{
  "model": "self-supervised image encoder",
  "dataset": "photos of plants and fungi (iNaturalist)",
  "train_examples": 90422,
  "image_size": 32,
  "crop_scale_min": 0.3,
  "horizontal_flip": true,
  "translate": 0.06,
  "color_jitter": 0.4,
  "method": "simclr",
  "arch": "vit",
  "norm": "layernorm",
  "norm_position": "pre",
  "activation": "gelu",
  "mlp_ratio": 4,
  "head_dim": 64,
  "fused_qkv": false,
  "bias": "all",
  "qk_norm": false,
  "parallel_block": false,
  "inner_norm": false,
  "moe": "soft",
  "drop_path": 0.1,
  "num_experts": 4,
  "moe_every": 2,
  "expert_mlp_ratio": 0.5,
  "slots_per_expert": 2,
  "shared_expert": false,
  "patch_size": [4, 4],
  "conv_stem": true,
  "layers": 14,
  "width": 384,
  "positions": "sincos",
  "pooling": "class_token",
  "projector_hidden": 1024,
  "projector_out": 128,
  "projector_hidden_layers": 2,
  "temperature": 0.1,
  "residual_init": "none",
  "optimizer": "soap",
  "beta2": 0.99,
  "lr": 0.0011,
  "beta1": 0.95,
  "shampoo_beta": 0.99,
  "eps": 1e-08,
  "precondition_frequency": 32,
  "max_precond_dim": 1536,
  "one_sided": false,
  "adamw_lr_other_params": 0.0017,
  "grad_clip": 5.0,
  "adaptive_grad_clip": 0.1,
  "steps": 5000,
  "batch_size": 128,
  "epochs": 7.1,
  "lr_schedule": "cosine",
  "final_lr_fraction": 0,
  "warmup_steps": 250,
  "weight_decay": 0.2,
  "adamw_weight_decay_other_params": 0
}
Rows from block 7, named by matrix and row number. Rows with one number belong to one attention dimension. Each number is 200 + 40 x the weight over its row's rms, rounded and kept within 0 to 999. All counts start at 0. After the name is the row's rms in percent of the matrix's.
# q: attention query (model.blocks.7.attn.q.weight, 384x384), inputs 64-127
# k: attention key (model.blocks.7.attn.k.weight, 384x384), inputs 64-127
q.9,099,194,213,205,197,159,174,235,194,244,199,188,195,213,209,209,222,201,231,268,207,167,219,204,187,194,219,199,121,153,201,247,158,231,212,175,189,204,192,165,296,203,202,190,181,175,165,194,220,191,177,231,247,204,149,184,181,231,111,197,186,219,191,185,195
q.10,101,199,208,181,266,131,199,227,225,281,123,156,201,223,218,175,218,190,274,158,168,135,223,208,87,205,172,209,293,149,187,230,171,217,214,182,237,142,172,231,193,111,223,175,194,147,154,162,105,213,219,196,138,196,161,184,239,187,212,166,108,219,136,260,171
q.11,105,223,191,241,224,152,158,127,202,143,194,117,137,199,222,209,163,172,137,176,229,222,215,174,198,174,168,173,120,278,145,147,167,212,197,230,172,249,216,161,209,125,188,194,212,202,223,210,237,189,181,267,135,145,209,117,212,194,186,216,173,263,194,181,256
q.12,091,169,229,241,228,223,238,110,198,260,168,193,221,183,280,195,187,201,248,177,263,145,244,123,275,171,95,149,212,185,182,243,224,194,233,181,205,190,230,166,234,173,146,194,173,173,181,190,276,135,211,224,208,167,236,186,240,217,192,110,99,232,141,257,212
q.13,103,191,160,225,132,166,230,144,210,205,136,202,159,130,176,232,250,239,231,222,196,221,177,200,240,172,181,175,256,147,160,215,191,198,196,163,127,188,218,224,203,199,167,155,142,198,181,184,289,253,161,201,187,233,188,265,195,218,211,131,135,213,215,217,189
q.14,100,190,241,236,302,140,190,265,159,232,112,175,183,232,202,187,156,195,199,221,212,202,203,283,208,189,194,259,211,134,192,144,222,208,204,201,217,138,294,198,210,238,225,206,224,214,163,243,201,255,156,170,143,231,189,209,216,203,233,216,264,225,250,136,140
q.15,096,172,160,171,228,242,287,229,195,228,167,149,222,248,224,221,231,174,232,257,206,130,274,127,232,228,240,180,214,128,224,151,239,189,192,197,224,180,199,175,259,123,178,192,199,174,226,189,193,195,210,148,221,172,229,233,218,235,211,211,160,189,202,185,206
q.16,097,291,226,143,233,287,154,193,259,226,174,209,220,279,215,222,137,166,192,211,176,176,137,222,195,110,231,262,217,194,268,198,165,205,196,205,164,178,245,225,226,178,153,174,238,216,171,276,165,254,188,201,195,193,213,218,180,177,179,232,130,260,167,218,212
q.17,093,200,154,180,222,213,132,169,145,118,146,178,173,220,202,272,162,191,206,185,132,152,184,194,149,217,208,234,131,230,191,245,202,261,188,184,179,197,219,213,170,272,245,206,237,252,195,173,200,211,225,224,243,187,140,272,184,254,180,273,193,147,214,199,256
q.18,107,250,243,239,189,227,211,160,296,149,191,258,233,233,199,195,204,156,145,178,159,249,200,231,162,166,276,196,153,190,184,146,210,257,178,288,195,181,188,140,244,156,212,158,173,141,247,182,221,197,208,201,219,276,174,154,209,180,200,226,283,254,220,302,232
q.19,104,221,176,214,248,251,169,223,215,226,90,207,208,173,190,253,230,307,204,169,258,214,208,145,193,173,188,136,193,205,186,195,201,123,176,163,178,190,177,228,245,183,196,251,182,231,175,138,291,176,98,208,231,260,130,208,173,227,157,190,250,201,183,245,136
q.20,106,202,191,184,187,138,236,201,255,261,247,243,194,256,98,216,243,227,194,246,280,182,186,154,170,208,167,182,172,225,192,224,202,103,226,287,204,216,139,125,197,138,196,177,176,155,242,244,157,191,209,215,152,154,135,164,219,211,261,233,146,186,244,127,226
q.21,094,118,178,251,196,209,235,215,163,191,224,224,147,166,145,194,136,170,198,200,155,218,197,200,123,148,245,183,217,142,176,195,222,251,179,148,275,191,228,141,250,291,263,196,180,242,214,203,208,217,210,175,232,203,269,171,223,168,231,250,214,174,111,221,299
q.22,107,202,239,258,186,198,185,218,212,134,166,178,209,207,246,245,250,210,102,92,179,140,199,187,164,274,227,270,219,246,194,201,180,212,196,156,275,221,260,232,185,146,196,142,213,220,127,215,247,187,282,167,285,233,174,170,157,191,178,263,138,208,182,188,189
q.23,104,228,183,191,198,198,218,176,185,234,215,271,119,209,200,271,238,237,154,191,178,200,217,167,167,222,155,152,231,107,184,234,166,252,180,181,282,233,183,152,157,153,171,229,172,135,210,86,269,165,202,127,224,180,143,211,253,175,154,130,264,228,227,194,163
q.24,100,220,154,183,222,228,171,290,249,140,177,250,146,158,223,203,175,210,193,192,199,215,230,235,200,140,203,229,242,192,273,167,185,206,101,192,292,221,241,211,268,204,150,207,164,227,95,165,224,219,194,194,204,245,212,176,201,186,170,175,211,231,136,241,213
q.25,103,186,208,204,233,193,239,191,209,239,151,272,153,254,188,154,229,175,163,262,191,219,228,219,232,154,214,153,186,196,156,194,256,183,210,255,198,185,201,155,270,253,152,235,218,191,201,217,233,252,196,259,254,226,267,154,242,233,155,115,215,200,172,170,247
q.26,107,212,202,221,242,245,204,156,207,171,190,228,177,252,169,143,201,220,216,174,172,239,226,212,203,155,227,187,199,183,214,243,155,184,167,199,195,176,243,170,200,170,178,179,257,286,286,211,245,264,131,184,211,176,188,197,227,154,204,151,225,210,200,126,255
q.27,099,142,178,178,257,257,137,187,203,115,219,273,225,177,152,197,148,211,238,136,232,278,195,223,221,148,197,220,174,179,228,252,218,227,221,266,237,256,193,205,179,187,233,214,157,209,180,250,174,198,212,184,171,208,275,228,183,194,232,219,131,187,195,221,234
q.28,097,176,214,241,126,174,199,218,192,166,224,145,231,314,202,204,193,198,140,212,94,199,195,198,181,223,178,167,166,291,156,151,201,231,188,189,179,195,188,281,205,289,200,179,120,266,187,161,207,242,260,216,214,216,255,190,179,163,267,153,170,198,199,189,205
q.29,109,225,212,246,242,154,168,153,200,232,215,183,150,170,158,191,143,184,207,246,234,192,162,186,184,217,167,199,273,209,204,239,229,221,172,221,166,254,184,220,281,217,215,245,229,215,292,190,165,248,231,209,122,152,156,184,210,146,179,164,180,230,290,190,197
q.30,100,270,170,297,203,218,195,259,241,201,143,249,191,153,245,205,224,158,172,225,221,222,216,220,204,249,241,166,188,189,224,175,189,175,147,117,193,229,179,230,157,170,215,154,212,149,173,250,242,188,178,219,152,188,200,213,252,181,200,220,253,153,195,184,195
q.31,100,128,218,208,204,213,150,177,170,286,165,225,201,177,172,260,257,199,171,237,219,225,227,226,204,257,203,245,231,118,199,153,199,239,205,181,190,213,179,259,239,208,212,273,185,233,169,164,226,156,197,175,180,189,174,154,195,207,233,200,160,172,224,190,179
q.32,100,271,155,217,247,224,195,230,209,263,199,137,162,184,212,135,115,186,234,206,272,162,155,186,202,242,179,190,189,186,159,158,166,161,232,177,165,131,216,136,243,183,200,236,241,189,253,232,217,176,222,219,187,262,175,205,293,203,180,161,142,193,201,208,173
q.33,107,165,194,139,240,255,179,223,149,288,235,250,138,235,202,241,159,216,222,247,181,243,141,168,162,196,245,205,199,199,208,180,246,243,259,181,276,206,166,173,192,192,212,153,219,205,171,265,203,165,215,253,194,200,250,177,161,220,123,150,232,192,229,294,194
q.34,097,251,171,240,213,167,170,229,167,193,274,205,241,215,147,229,221,260,132,165,262,283,162,233,178,238,245,200,148,210,231,273,200,221,169,203,272,226,105,212,174,149,260,228,230,204,167,265,203,203,221,201,156,230,224,198,245,216,167,78,305,174,151,206,252
q.35,101,152,178,259,171,178,250,281,153,136,159,220,102,163,106,197,174,229,155,159,201,238,203,249,260,166,218,182,180,234,203,205,219,137,211,212,236,261,240,146,190,263,210,191,217,187,242,197,242,175,221,215,214,198,206,283,181,148,177,265,281,154,155,142,196
q.36,102,168,144,223,188,218,145,246,255,100,182,159,248,184,252,200,240,181,174,187,239,231,153,228,199,177,184,144,259,182,201,188,203,122,277,207,150,170,203,161,185,136,219,129,208,232,213,262,193,173,157,274,204,243,231,169,175,263,258,256,232,230,241,187,182
q.37,103,178,193,191,269,198,206,125,152,180,291,157,182,193,248,199,211,212,150,197,237,238,245,123,176,133,210,204,178,175,225,195,183,273,270,260,102,242,190,237,165,220,193,178,201,197,144,154,275,242,194,204,208,211,211,207,221,248,127,181,222,245,237,241,183
q.38,099,279,141,199,209,211,236,224,254,173,236,236,171,287,266,152,120,251,188,174,176,168,208,247,267,196,290,221,169,161,137,176,192,167,202,155,220,186,182,131,126,181,216,153,199,150,244,161,228,263,200,170,237,246,211,223,183,238,182,247,179,245,179,232,170
q.39,098,163,283,196,183,203,238,208,166,158,206,186,207,138,314,112,276,210,167,213,124,209,180,264,130,224,222,163,261,233,197,226,156,198,119,175,118,159,228,206,218,143,124,196,243,215,192,211,227,216,182,132,302,214,211,234,229,219,261,189,132,190,183,237,183
q.40,096,260,246,182,218,111,247,176,213,179,224,169,171,157,196,155,187,138,222,207,202,198,207,188,272,238,115,164,129,217,222,264,160,153,266,201,134,261,173,267,185,162,281,224,227,288,182,205,178,207,192,216,175,197,158,237,129,185,205,296,290,177,231,270,254
q.41,098,234,164,177,220,221,162,169,234,239,183,163,189,99,237,226,186,173,85,241,163,237,245,198,179,193,147,165,201,232,132,230,283,243,222,225,143,180,233,232,145,192,139,217,157,240,196,228,221,253,244,227,217,150,101,194,159,232,125,238,178,284,222,243,210
q.42,102,234,153,245,176,147,199,232,160,198,276,177,174,211,254,189,210,149,203,296,209,202,168,193,163,228,246,177,193,233,226,206,223,214,198,150,173,180,264,186,206,151,180,250,242,198,218,214,225,284,150,206,204,161,252,208,152,176,140,181,180,246,209,124,156
q.43,097,237,164,170,262,173,181,222,281,202,82,174,206,219,180,221,158,183,248,235,179,203,229,243,300,233,189,171,179,238,189,170,196,118,215,193,228,184,265,176,155,202,162,275,188,191,188,215,126,230,168,204,169,134,183,181,237,210,220,195,157,250,203,193,226
q.44,099,243,150,169,231,206,205,182,273,179,300,184,202,279,144,214,165,183,119,237,199,212,212,118,167,151,143,160,189,139,226,233,218,235,213,236,268,290,186,183,174,137,258,108,320,139,178,183,288,128,189,203,179,227,203,180,203,221,185,212,230,205,215,171,214
q.45,100,175,216,213,216,282,247,199,233,237,171,282,168,153,230,161,146,168,280,226,218,214,244,195,227,195,140,177,136,215,237,195,238,170,179,274,201,179,160,175,187,166,195,85,216,248,225,151,182,169,185,102,142,125,200,194,198,229,189,201,141,196,167,205,200
q.46,098,220,227,149,163,164,250,243,195,149,126,259,205,213,214,208,215,186,165,195,255,262,177,156,155,151,143,131,222,201,197,220,221,210,129,226,124,258,220,188,171,213,263,168,204,188,249,201,232,178,181,245,149,228,201,187,213,155,180,185,223,188,155,232,176
q.47,099,160,122,285,308,275,203,140,137,167,272,157,147,239,241,189,223,210,189,134,162,168,219,240,227,224,194,233,165,214,191,237,172,221,282,169,256,223,206,207,134,208,237,167,204,196,147,196,235,153,201,221,215,211,173,272,157,216,233,85,224,201,211,242,232
q.48,102,218,203,203,223,229,206,231,179,256,217,194,168,218,200,172,240,251,182,182,218,201,223,203,217,198,125,237,163,182,175,204,207,179,184,169,207,255,148,170,159,239,294,239,144,206,278,171,215,246,259,260,195,201,163,141,172,229,143,207,134,226,187,170,177
q.49,099,241,146,197,152,199,212,226,148,175,209,217,224,194,186,240,210,159,141,283,208,222,180,141,231,164,230,209,193,195,120,209,275,260,192,200,164,233,211,292,156,239,160,236,205,164,195,251,241,251,184,204,241,152,153,174,202,276,122,197,179,229,210,229,193
q.50,104,229,181,214,195,195,256,74,158,189,255,211,221,152,186,199,185,218,66,164,228,276,207,159,208,217,173,240,109,199,257,230,235,234,249,230,211,187,153,258,185,214,195,232,167,261,235,153,225,199,166,205,187,159,208,172,190,206,211,161,142,189,178,142,226
q.51,103,287,228,241,197,224,201,148,276,100,140,256,192,220,120,176,210,244,242,246,172,162,186,148,241,227,120,217,145,180,218,189,252,175,138,223,200,206,161,176,151,144,244,199,267,250,120,276,231,202,219,169,161,203,200,145,193,237,234,250,181,249,225,262,230
q.52,106,191,214,182,168,282,229,181,250,205,262,173,133,284,235,150,193,208,193,186,170,197,222,156,242,205,228,211,112,239,209,298,215,121,240,266,161,255,152,204,171,162,221,221,178,175,205,193,250,153,281,197,147,221,206,221,189,204,154,159,140,188,245,188,254
q.53,105,224,203,244,232,227,148,174,157,197,161,143,210,257,209,224,246,210,169,242,118,208,231,202,176,184,164,291,219,264,186,111,228,214,201,226,132,228,242,210,204,153,214,130,218,162,141,171,204,244,216,206,155,155,272,192,204,175,285,198,223,230,219,160,225
q.54,101,256,234,135,171,189,171,224,179,165,176,268,198,150,191,198,265,201,179,168,263,233,296,210,175,226,162,223,174,213,235,260,257,228,200,209,209,181,165,163,243,101,221,186,171,109,218,245,177,191,222,129,234,246,203,228,216,190,194,257,236,264,180,189,193
q.55,100,202,238,221,256,148,208,167,243,170,198,217,276,163,182,190,170,197,181,172,187,172,186,255,181,217,155,186,216,179,217,231,177,197,209,187,275,154,89,201,254,141,245,203,234,143,121,205,219,213,141,198,169,167,244,194,250,278,137,181,158,169,142,211,93
q.56,105,210,205,222,167,206,139,134,214,140,164,219,146,208,182,183,255,197,158,194,217,182,180,204,223,155,111,145,198,215,198,221,251,288,247,196,200,208,215,213,188,195,188,119,170,220,142,240,151,216,209,232,266,231,230,273,238,251,190,157,197,223,148,187,225
q.57,103,217,208,218,176,206,236,228,193,200,206,181,235,219,233,229,120,192,254,179,213,218,202,279,203,265,119,188,228,229,141,158,196,235,198,248,162,205,206,185,244,209,262,155,189,176,125,193,196,121,153,171,192,131,169,178,272,158,264,206,198,192,169,258,160
q.58,095,161,244,227,169,185,136,235,228,217,227,204,225,211,164,138,228,167,155,172,211,277,238,203,242,223,200,207,239,180,170,222,234,287,155,139,227,197,183,237,180,228,192,221,180,236,115,291,177,219,177,256,136,166,209,209,197,192,224,209,124,224,110,265,198
k.9,101,202,150,177,172,148,222,239,105,205,199,245,265,223,191,197,197,209,148,243,191,198,131,158,252,182,236,205,289,296,192,216,193,209,124,282,270,220,175,219,227,175,175,203,217,215,222,191,202,161,178,229,194,189,203,211,179,295,214,145,208,174,204,203,227
k.10,101,153,245,160,169,161,219,225,190,209,293,208,241,205,240,178,133,138,198,212,269,216,185,235,250,112,240,214,209,228,270,213,209,145,188,187,213,130,153,205,235,222,229,170,147,145,189,201,114,192,314,270,242,221,96,224,167,161,194,212,146,186,213,195,169
k.11,103,152,112,203,189,249,227,242,163,77,166,142,179,227,92,157,165,224,172,192,195,202,179,195,168,158,237,152,156,161,186,290,277,251,260,246,191,219,236,200,274,234,205,141,186,150,205,169,229,209,223,155,200,220,203,162,210,180,173,178,144,198,173,185,176
k.12,101,211,160,173,220,226,151,208,117,195,224,203,95,202,224,184,241,221,246,184,276,183,130,163,184,180,139,188,268,178,215,182,198,181,142,182,209,213,180,198,165,142,215,158,274,290,185,165,157,127,230,230,241,177,206,201,230,193,246,257,228,160,198,210,232
k.13,102,250,223,141,251,153,163,174,144,247,185,201,203,113,174,176,201,178,267,251,179,254,219,153,272,175,238,182,162,231,243,212,209,143,153,151,243,185,194,227,242,185,278,216,234,214,231,193,152,189,239,238,149,130,125,265,223,205,239,243,163,158,226,211,134
k.14,103,96,196,191,195,166,202,263,178,196,229,163,183,187,180,252,226,216,185,149,183,281,245,225,234,187,146,154,170,203,190,234,250,194,99,153,184,195,152,175,198,154,178,241,212,157,175,193,167,237,215,161,170,217,142,216,186,204,175,151,214,273,131,180,267
k.15,101,163,187,236,235,128,191,201,201,125,183,231,155,170,205,208,195,138,211,265,256,200,228,164,222,164,251,211,204,118,163,198,236,245,198,169,283,187,155,214,206,202,215,187,146,194,212,193,118,170,233,211,209,156,178,241,139,168,203,214,175,198,182,246,129
k.16,098,183,218,169,162,186,169,267,168,200,224,190,216,294,172,224,189,196,163,153,194,167,209,240,218,175,266,136,163,170,252,224,132,159,221,248,173,182,258,192,231,134,230,202,161,237,145,232,161,257,164,264,197,158,145,235,186,223,137,181,283,181,129,235,216
k.17,101,183,223,232,200,116,171,159,250,198,206,247,198,169,193,178,255,233,251,180,279,202,220,245,146,257,176,202,214,197,171,175,160,165,203,207,190,252,143,167,119,184,147,212,116,237,232,142,224,211,184,217,164,222,227,259,192,193,215,171,173,272,193,157,216
k.18,104,179,184,269,250,184,188,153,170,215,244,237,211,246,218,225,170,255,220,268,161,205,187,155,149,165,264,181,167,212,199,173,208,241,238,227,306,145,283,213,209,269,189,228,316,239,209,230,176,221,173,266,289,195,190,198,233,210,171,248,182,199,237,189,183
k.19,098,234,217,255,188,184,161,289,237,229,152,187,217,198,261,198,123,150,187,218,177,78,164,159,201,173,244,226,164,202,270,165,197,221,252,200,250,259,214,177,208,187,188,215,195,208,220,242,221,228,289,175,275,162,223,204,186,194,190,155,195,208,258,181,255
k.20,099,190,225,291,195,157,136,176,197,180,258,206,233,167,198,175,144,208,262,243,240,228,193,230,204,124,206,161,195,139,234,190,180,169,237,254,240,167,211,183,239,262,230,213,197,253,213,182,239,251,160,205,179,264,260,131,162,181,199,189,131,117,237,208,188
k.21,097,110,173,253,171,165,241,207,189,175,213,287,221,248,191,201,263,243,209,184,181,143,228,225,181,233,211,172,179,186,243,237,188,185,211,175,195,185,220,146,169,247,233,253,172,149,181,191,224,192,248,213,208,247,271,275,163,143,221,272,218,284,283,216,172
k.22,099,202,191,210,225,273,159,226,209,149,185,232,192,187,239,198,164,158,216,144,152,178,269,193,228,202,151,225,220,171,181,163,218,233,228,180,140,257,103,226,161,213,157,260,261,151,187,203,235,142,260,208,198,256,167,213,174,257,178,167,225,235,156,176,180
k.23,097,233,143,157,197,177,200,199,187,163,224,175,176,202,216,153,141,157,205,237,179,161,224,276,211,192,250,211,144,253,206,167,220,191,229,196,232,284,110,241,170,177,153,173,181,242,276,188,224,198,148,185,191,177,182,197,173,164,232,187,166,222,253,228,240
k.24,101,136,189,265,189,233,182,207,109,180,227,210,149,176,189,135,227,220,151,191,202,175,235,222,146,225,175,202,150,159,183,193,204,224,151,227,173,173,226,218,109,136,118,142,151,285,241,167,125,199,260,237,248,161,124,172,111,191,176,212,160,193,213,222,167
k.25,099,189,201,181,214,203,218,193,204,201,177,148,231,266,148,197,191,280,166,234,122,176,185,288,196,229,206,145,194,299,146,170,144,267,156,240,178,194,197,230,169,248,235,242,274,238,231,173,220,176,213,268,222,180,229,187,182,230,246,235,195,148,227,232,192
k.26,098,144,163,249,186,300,146,234,237,247,166,141,223,218,227,195,182,164,234,177,126,164,153,225,171,183,202,242,215,238,202,206,254,161,243,224,244,218,180,115,164,250,267,238,183,210,256,186,136,158,199,236,222,198,213,166,159,308,113,232,180,160,178,273,132
k.27,101,169,170,245,235,222,119,205,204,221,245,195,265,210,227,259,164,190,249,247,253,164,164,135,268,196,220,195,236,184,249,250,160,210,178,188,186,148,294,251,225,184,208,176,206,155,152,290,225,205,225,185,285,218,182,234,264,230,197,149,135,190,175,145,187
k.28,107,213,237,202,137,219,211,164,227,206,186,158,212,236,177,246,267,249,201,209,222,211,165,291,202,229,231,227,179,170,198,214,190,129,148,144,155,155,148,173,192,218,213,205,294,222,251,216,176,183,182,230,159,196,169,134,143,192,146,241,215,230,229,231,231
k.29,107,238,177,169,283,163,177,125,210,139,157,148,251,202,200,175,239,265,167,240,198,155,164,233,266,175,215,180,223,167,269,211,267,204,236,224,215,147,243,255,159,258,178,234,189,147,213,184,190,210,208,226,191,155,204,254,202,187,167,181,152,174,162,278,251
k.30,103,235,155,98,188,203,216,158,205,97,239,234,163,225,186,189,196,130,221,247,189,218,228,199,138,191,178,229,169,142,225,191,170,214,202,183,205,212,141,207,213,178,235,193,256,218,243,199,193,258,257,168,137,168,185,144,264,186,271,241,134,179,145,213,149
k.31,105,100,237,170,160,243,253,191,141,181,147,248,222,294,174,249,225,199,186,229,207,232,224,183,243,218,179,183,148,253,242,260,229,224,241,215,292,198,243,166,220,168,249,212,205,195,212,204,180,180,138,159,228,107,145,175,256,127,191,192,167,295,168,227,176
k.32,105,185,194,242,132,166,169,256,144,203,238,272,139,211,194,145,267,225,232,175,220,173,203,161,216,205,168,242,243,180,206,212,191,234,199,249,279,216,218,276,181,167,162,156,288,188,197,199,175,187,214,244,248,200,230,175,264,195,185,137,186,202,156,236,177
k.33,098,183,178,253,209,224,276,219,107,231,154,160,130,221,193,146,171,250,240,172,138,115,216,173,207,257,194,176,241,138,158,250,245,158,217,198,135,201,198,271,230,137,237,150,157,244,183,194,162,249,154,145,189,220,218,258,164,167,224,240,218,202,124,222,225
k.34,099,231,103,199,181,201,189,179,245,262,216,255,224,172,250,168,252,172,165,156,252,210,221,174,150,234,184,223,150,204,214,251,224,143,175,183,171,175,81,133,187,292,191,208,235,143,221,173,246,219,235,201,202,284,159,158,269,177,128,180,132,236,149,227,186
k.35,107,237,159,187,153,267,202,180,126,270,148,200,226,91,200,202,207,191,173,240,125,285,190,236,224,269,174,140,155,203,133,150,87,157,204,221,139,220,199,153,203,230,135,216,191,246,196,178,233,236,217,203,129,204,175,193,203,242,185,181,213,274,197,130,248
k.36,099,208,156,172,159,221,207,244,224,205,156,191,130,202,188,252,194,190,263,246,256,228,163,207,192,230,316,222,145,247,199,132,182,183,168,189,288,187,265,151,215,139,232,221,145,79,249,193,169,249,251,222,219,204,266,247,224,188,197,172,232,175,175,150,224
k.37,099,202,205,144,172,233,173,199,265,230,177,119,198,204,214,195,180,158,183,162,200,234,276,209,158,164,151,211,206,223,192,138,252,235,215,237,248,224,263,270,217,236,222,224,180,239,266,166,182,158,94,127,194,186,286,225,215,234,263,248,183,212,163,188,283
k.38,095,210,175,188,143,175,314,151,174,240,237,207,206,251,235,230,159,133,191,242,152,269,188,205,227,138,126,191,218,245,172,160,131,238,200,185,212,201,259,181,210,127,213,197,164,186,184,183,223,278,202,187,85,123,195,226,187,216,229,215,171,126,222,167,253
k.39,095,148,193,243,252,235,202,193,229,232,188,226,154,178,184,239,226,269,210,194,175,193,222,245,224,99,250,197,256,194,139,194,246,267,186,202,191,271,190,181,217,180,183,262,152,178,242,209,188,143,235,185,141,135,249,264,246,145,202,168,244,229,220,242,131
k.40,099,197,147,208,234,174,124,180,170,150,263,174,203,144,208,171,146,120,181,235,211,222,232,205,234,132,212,252,177,104,107,206,135,224,143,195,180,217,219,142,187,169,152,195,221,241,217,175,287,199,220,185,193,219,221,222,224,222,233,205,146,204,196,190,216
k.41,101,167,143,266,234,171,196,167,161,176,254,250,181,213,147,161,177,251,139,218,180,134,218,244,242,183,234,268,188,189,216,162,224,144,196,140,190,205,212,205,209,156,247,166,145,210,195,167,236,201,152,223,246,242,192,202,138,197,221,201,192,233,197,153,174
k.42,098,197,174,228,210,168,244,188,271,184,166,222,221,216,198,235,291,200,146,216,162,263,271,230,191,217,226,231,223,179,209,64,143,291,283,215,191,140,212,247,106,192,233,163,214,148,204,215,194,243,183,192,246,138,250,188,239,178,166,160,274,202,124,221,165
k.43,097,192,195,227,153,148,214,171,151,151,233,186,130,189,125,203,222,171,251,153,262,240,225,242,208,192,222,175,162,165,153,202,225,191,203,160,247,212,144,240,264,252,219,292,162,307,187,158,200,176,136,205,209,218,226,169,188,167,143,179,261,199,173,157,235
k.44,094,207,197,197,151,133,203,232,160,162,190,157,246,138,212,270,204,201,184,234,191,234,169,232,165,179,233,194,152,189,176,132,263,277,224,173,214,196,205,165,185,270,222,207,201,302,288,218,239,250,251,190,121,177,152,231,163,210,189,175,178,161,213,267,233
k.45,094,214,235,186,260,153,203,227,201,121,218,176,237,215,188,239,196,209,154,211,153,188,208,173,189,149,190,192,212,156,229,149,159,235,223,180,175,234,215,220,161,210,215,207,209,235,182,253,115,170,202,128,177,179,165,211,144,245,254,198,214,223,196,141,210
k.46,100,221,148,147,222,166,183,154,128,228,206,187,199,203,249,146,220,150,208,296,171,200,172,269,227,173,243,204,185,208,125,119,183,141,264,269,148,178,238,198,279,128,194,218,199,190,224,191,171,208,236,235,257,182,211,209,256,179,276,166,269,216,210,255,236
k.47,095,165,171,150,150,161,192,197,169,183,233,186,215,145,179,259,192,145,260,238,186,175,243,223,243,149,219,215,218,187,122,181,205,168,279,167,229,260,178,199,166,176,285,240,170,178,227,205,177,183,172,224,273,263,165,207,84,267,274,172,272,193,202,187,217
k.48,098,152,119,205,255,241,173,217,206,248,153,136,215,202,166,251,208,210,204,196,263,223,183,233,228,222,230,218,263,190,170,162,201,274,188,212,212,213,230,252,122,189,201,278,213,180,158,206,165,199,130,124,255,230,51,203,221,178,195,227,193,212,216,249,235
k.49,100,238,116,215,202,161,160,157,171,219,179,165,196,214,193,168,200,213,162,225,106,192,149,155,186,179,210,228,196,220,122,241,271,201,178,204,233,199,254,243,203,125,140,209,226,229,151,191,266,130,170,174,211,248,321,210,191,246,175,167,258,172,142,240,217
k.50,105,170,216,184,211,248,264,244,163,186,139,162,239,232,149,230,295,181,199,149,265,201,214,323,238,230,223,203,184,166,191,218,190,205,237,256,234,237,171,225,169,181,249,266,242,264,146,198,260,120,147,201,276,193,277,222,241,236,152,167,228,212,195,149,210
k.51,095,170,227,220,250,192,233,256,145,223,187,190,210,150,253,210,176,196,115,228,189,302,241,202,166,256,138,214,185,177,183,158,147,205,133,179,173,180,129,215,167,252,162,245,232,185,187,135,272,180,187,173,203,217,191,171,244,209,245,103,220,191,238,284,128
k.52,100,240,118,268,243,232,223,200,162,232,188,210,262,270,161,147,145,187,130,214,237,231,179,212,138,171,278,136,162,224,187,229,174,219,290,210,232,201,221,206,223,125,197,167,279,232,203,195,119,231,202,186,170,236,187,176,96,136,175,170,209,175,211,179,236
k.53,104,201,282,242,181,286,232,137,175,166,276,178,169,164,248,222,283,107,200,169,227,194,218,253,199,213,194,238,174,113,218,188,238,141,166,208,216,195,250,258,189,279,131,194,254,221,291,128,237,177,230,188,174,210,247,164,236,169,229,229,263,181,229,216,205
k.54,096,232,151,216,195,166,130,171,235,188,138,181,180,172,231,238,184,204,209,191,228,198,236,173,211,207,204,213,184,171,203,235,185,196,217,180,230,180,123,185,174,221,167,178,216,167,205,165,174,132,246,254,203,227,210,166,133,200,233,155,220,163,233,186,217
k.55,107,288,213,178,190,241,214,192,240,199,226,216,262,169,179,228,184,231,173,269,236,235,128,209,169,180,238,212,187,138,122,161,210,183,201,234,259,213,207,194,126,193,159,267,234,239,211,294,215,224,171,237,279,307,93,222,193,145,254,201,189,146,238,280,104
k.56,101,170,156,162,231,182,142,214,175,161,251,223,224,227,204,250,131,208,185,226,204,267,232,160,226,199,248,173,187,212,212,204,185,192,191,201,217,113,273,156,243,185,259,211,220,277,218,170,227,217,238,260,225,153,164,182,230,160,185,227,226,227,152,173,174
k.57,105,137,277,196,200,215,191,193,155,215,162,216,195,262,169,279,202,260,175,207,201,188,180,93,230,160,184,227,321,200,261,190,248,170,175,73,151,181,163,192,216,208,168,169,185,201,230,263,250,207,252,169,188,160,172,215,257,206,153,188,255,190,165,262,212
k.58,100,212,174,153,221,262,184,100,135,178,118,278,230,186,237,188,229,249,198,203,253,218,195,118,194,186,199,193,221,210,192,127,180,210,179,201,139,172,227,219,209,170,166,239,200,148,197,166,169,144,253,269,207,259,246,282,211,184,128,195,176,253,185,213,233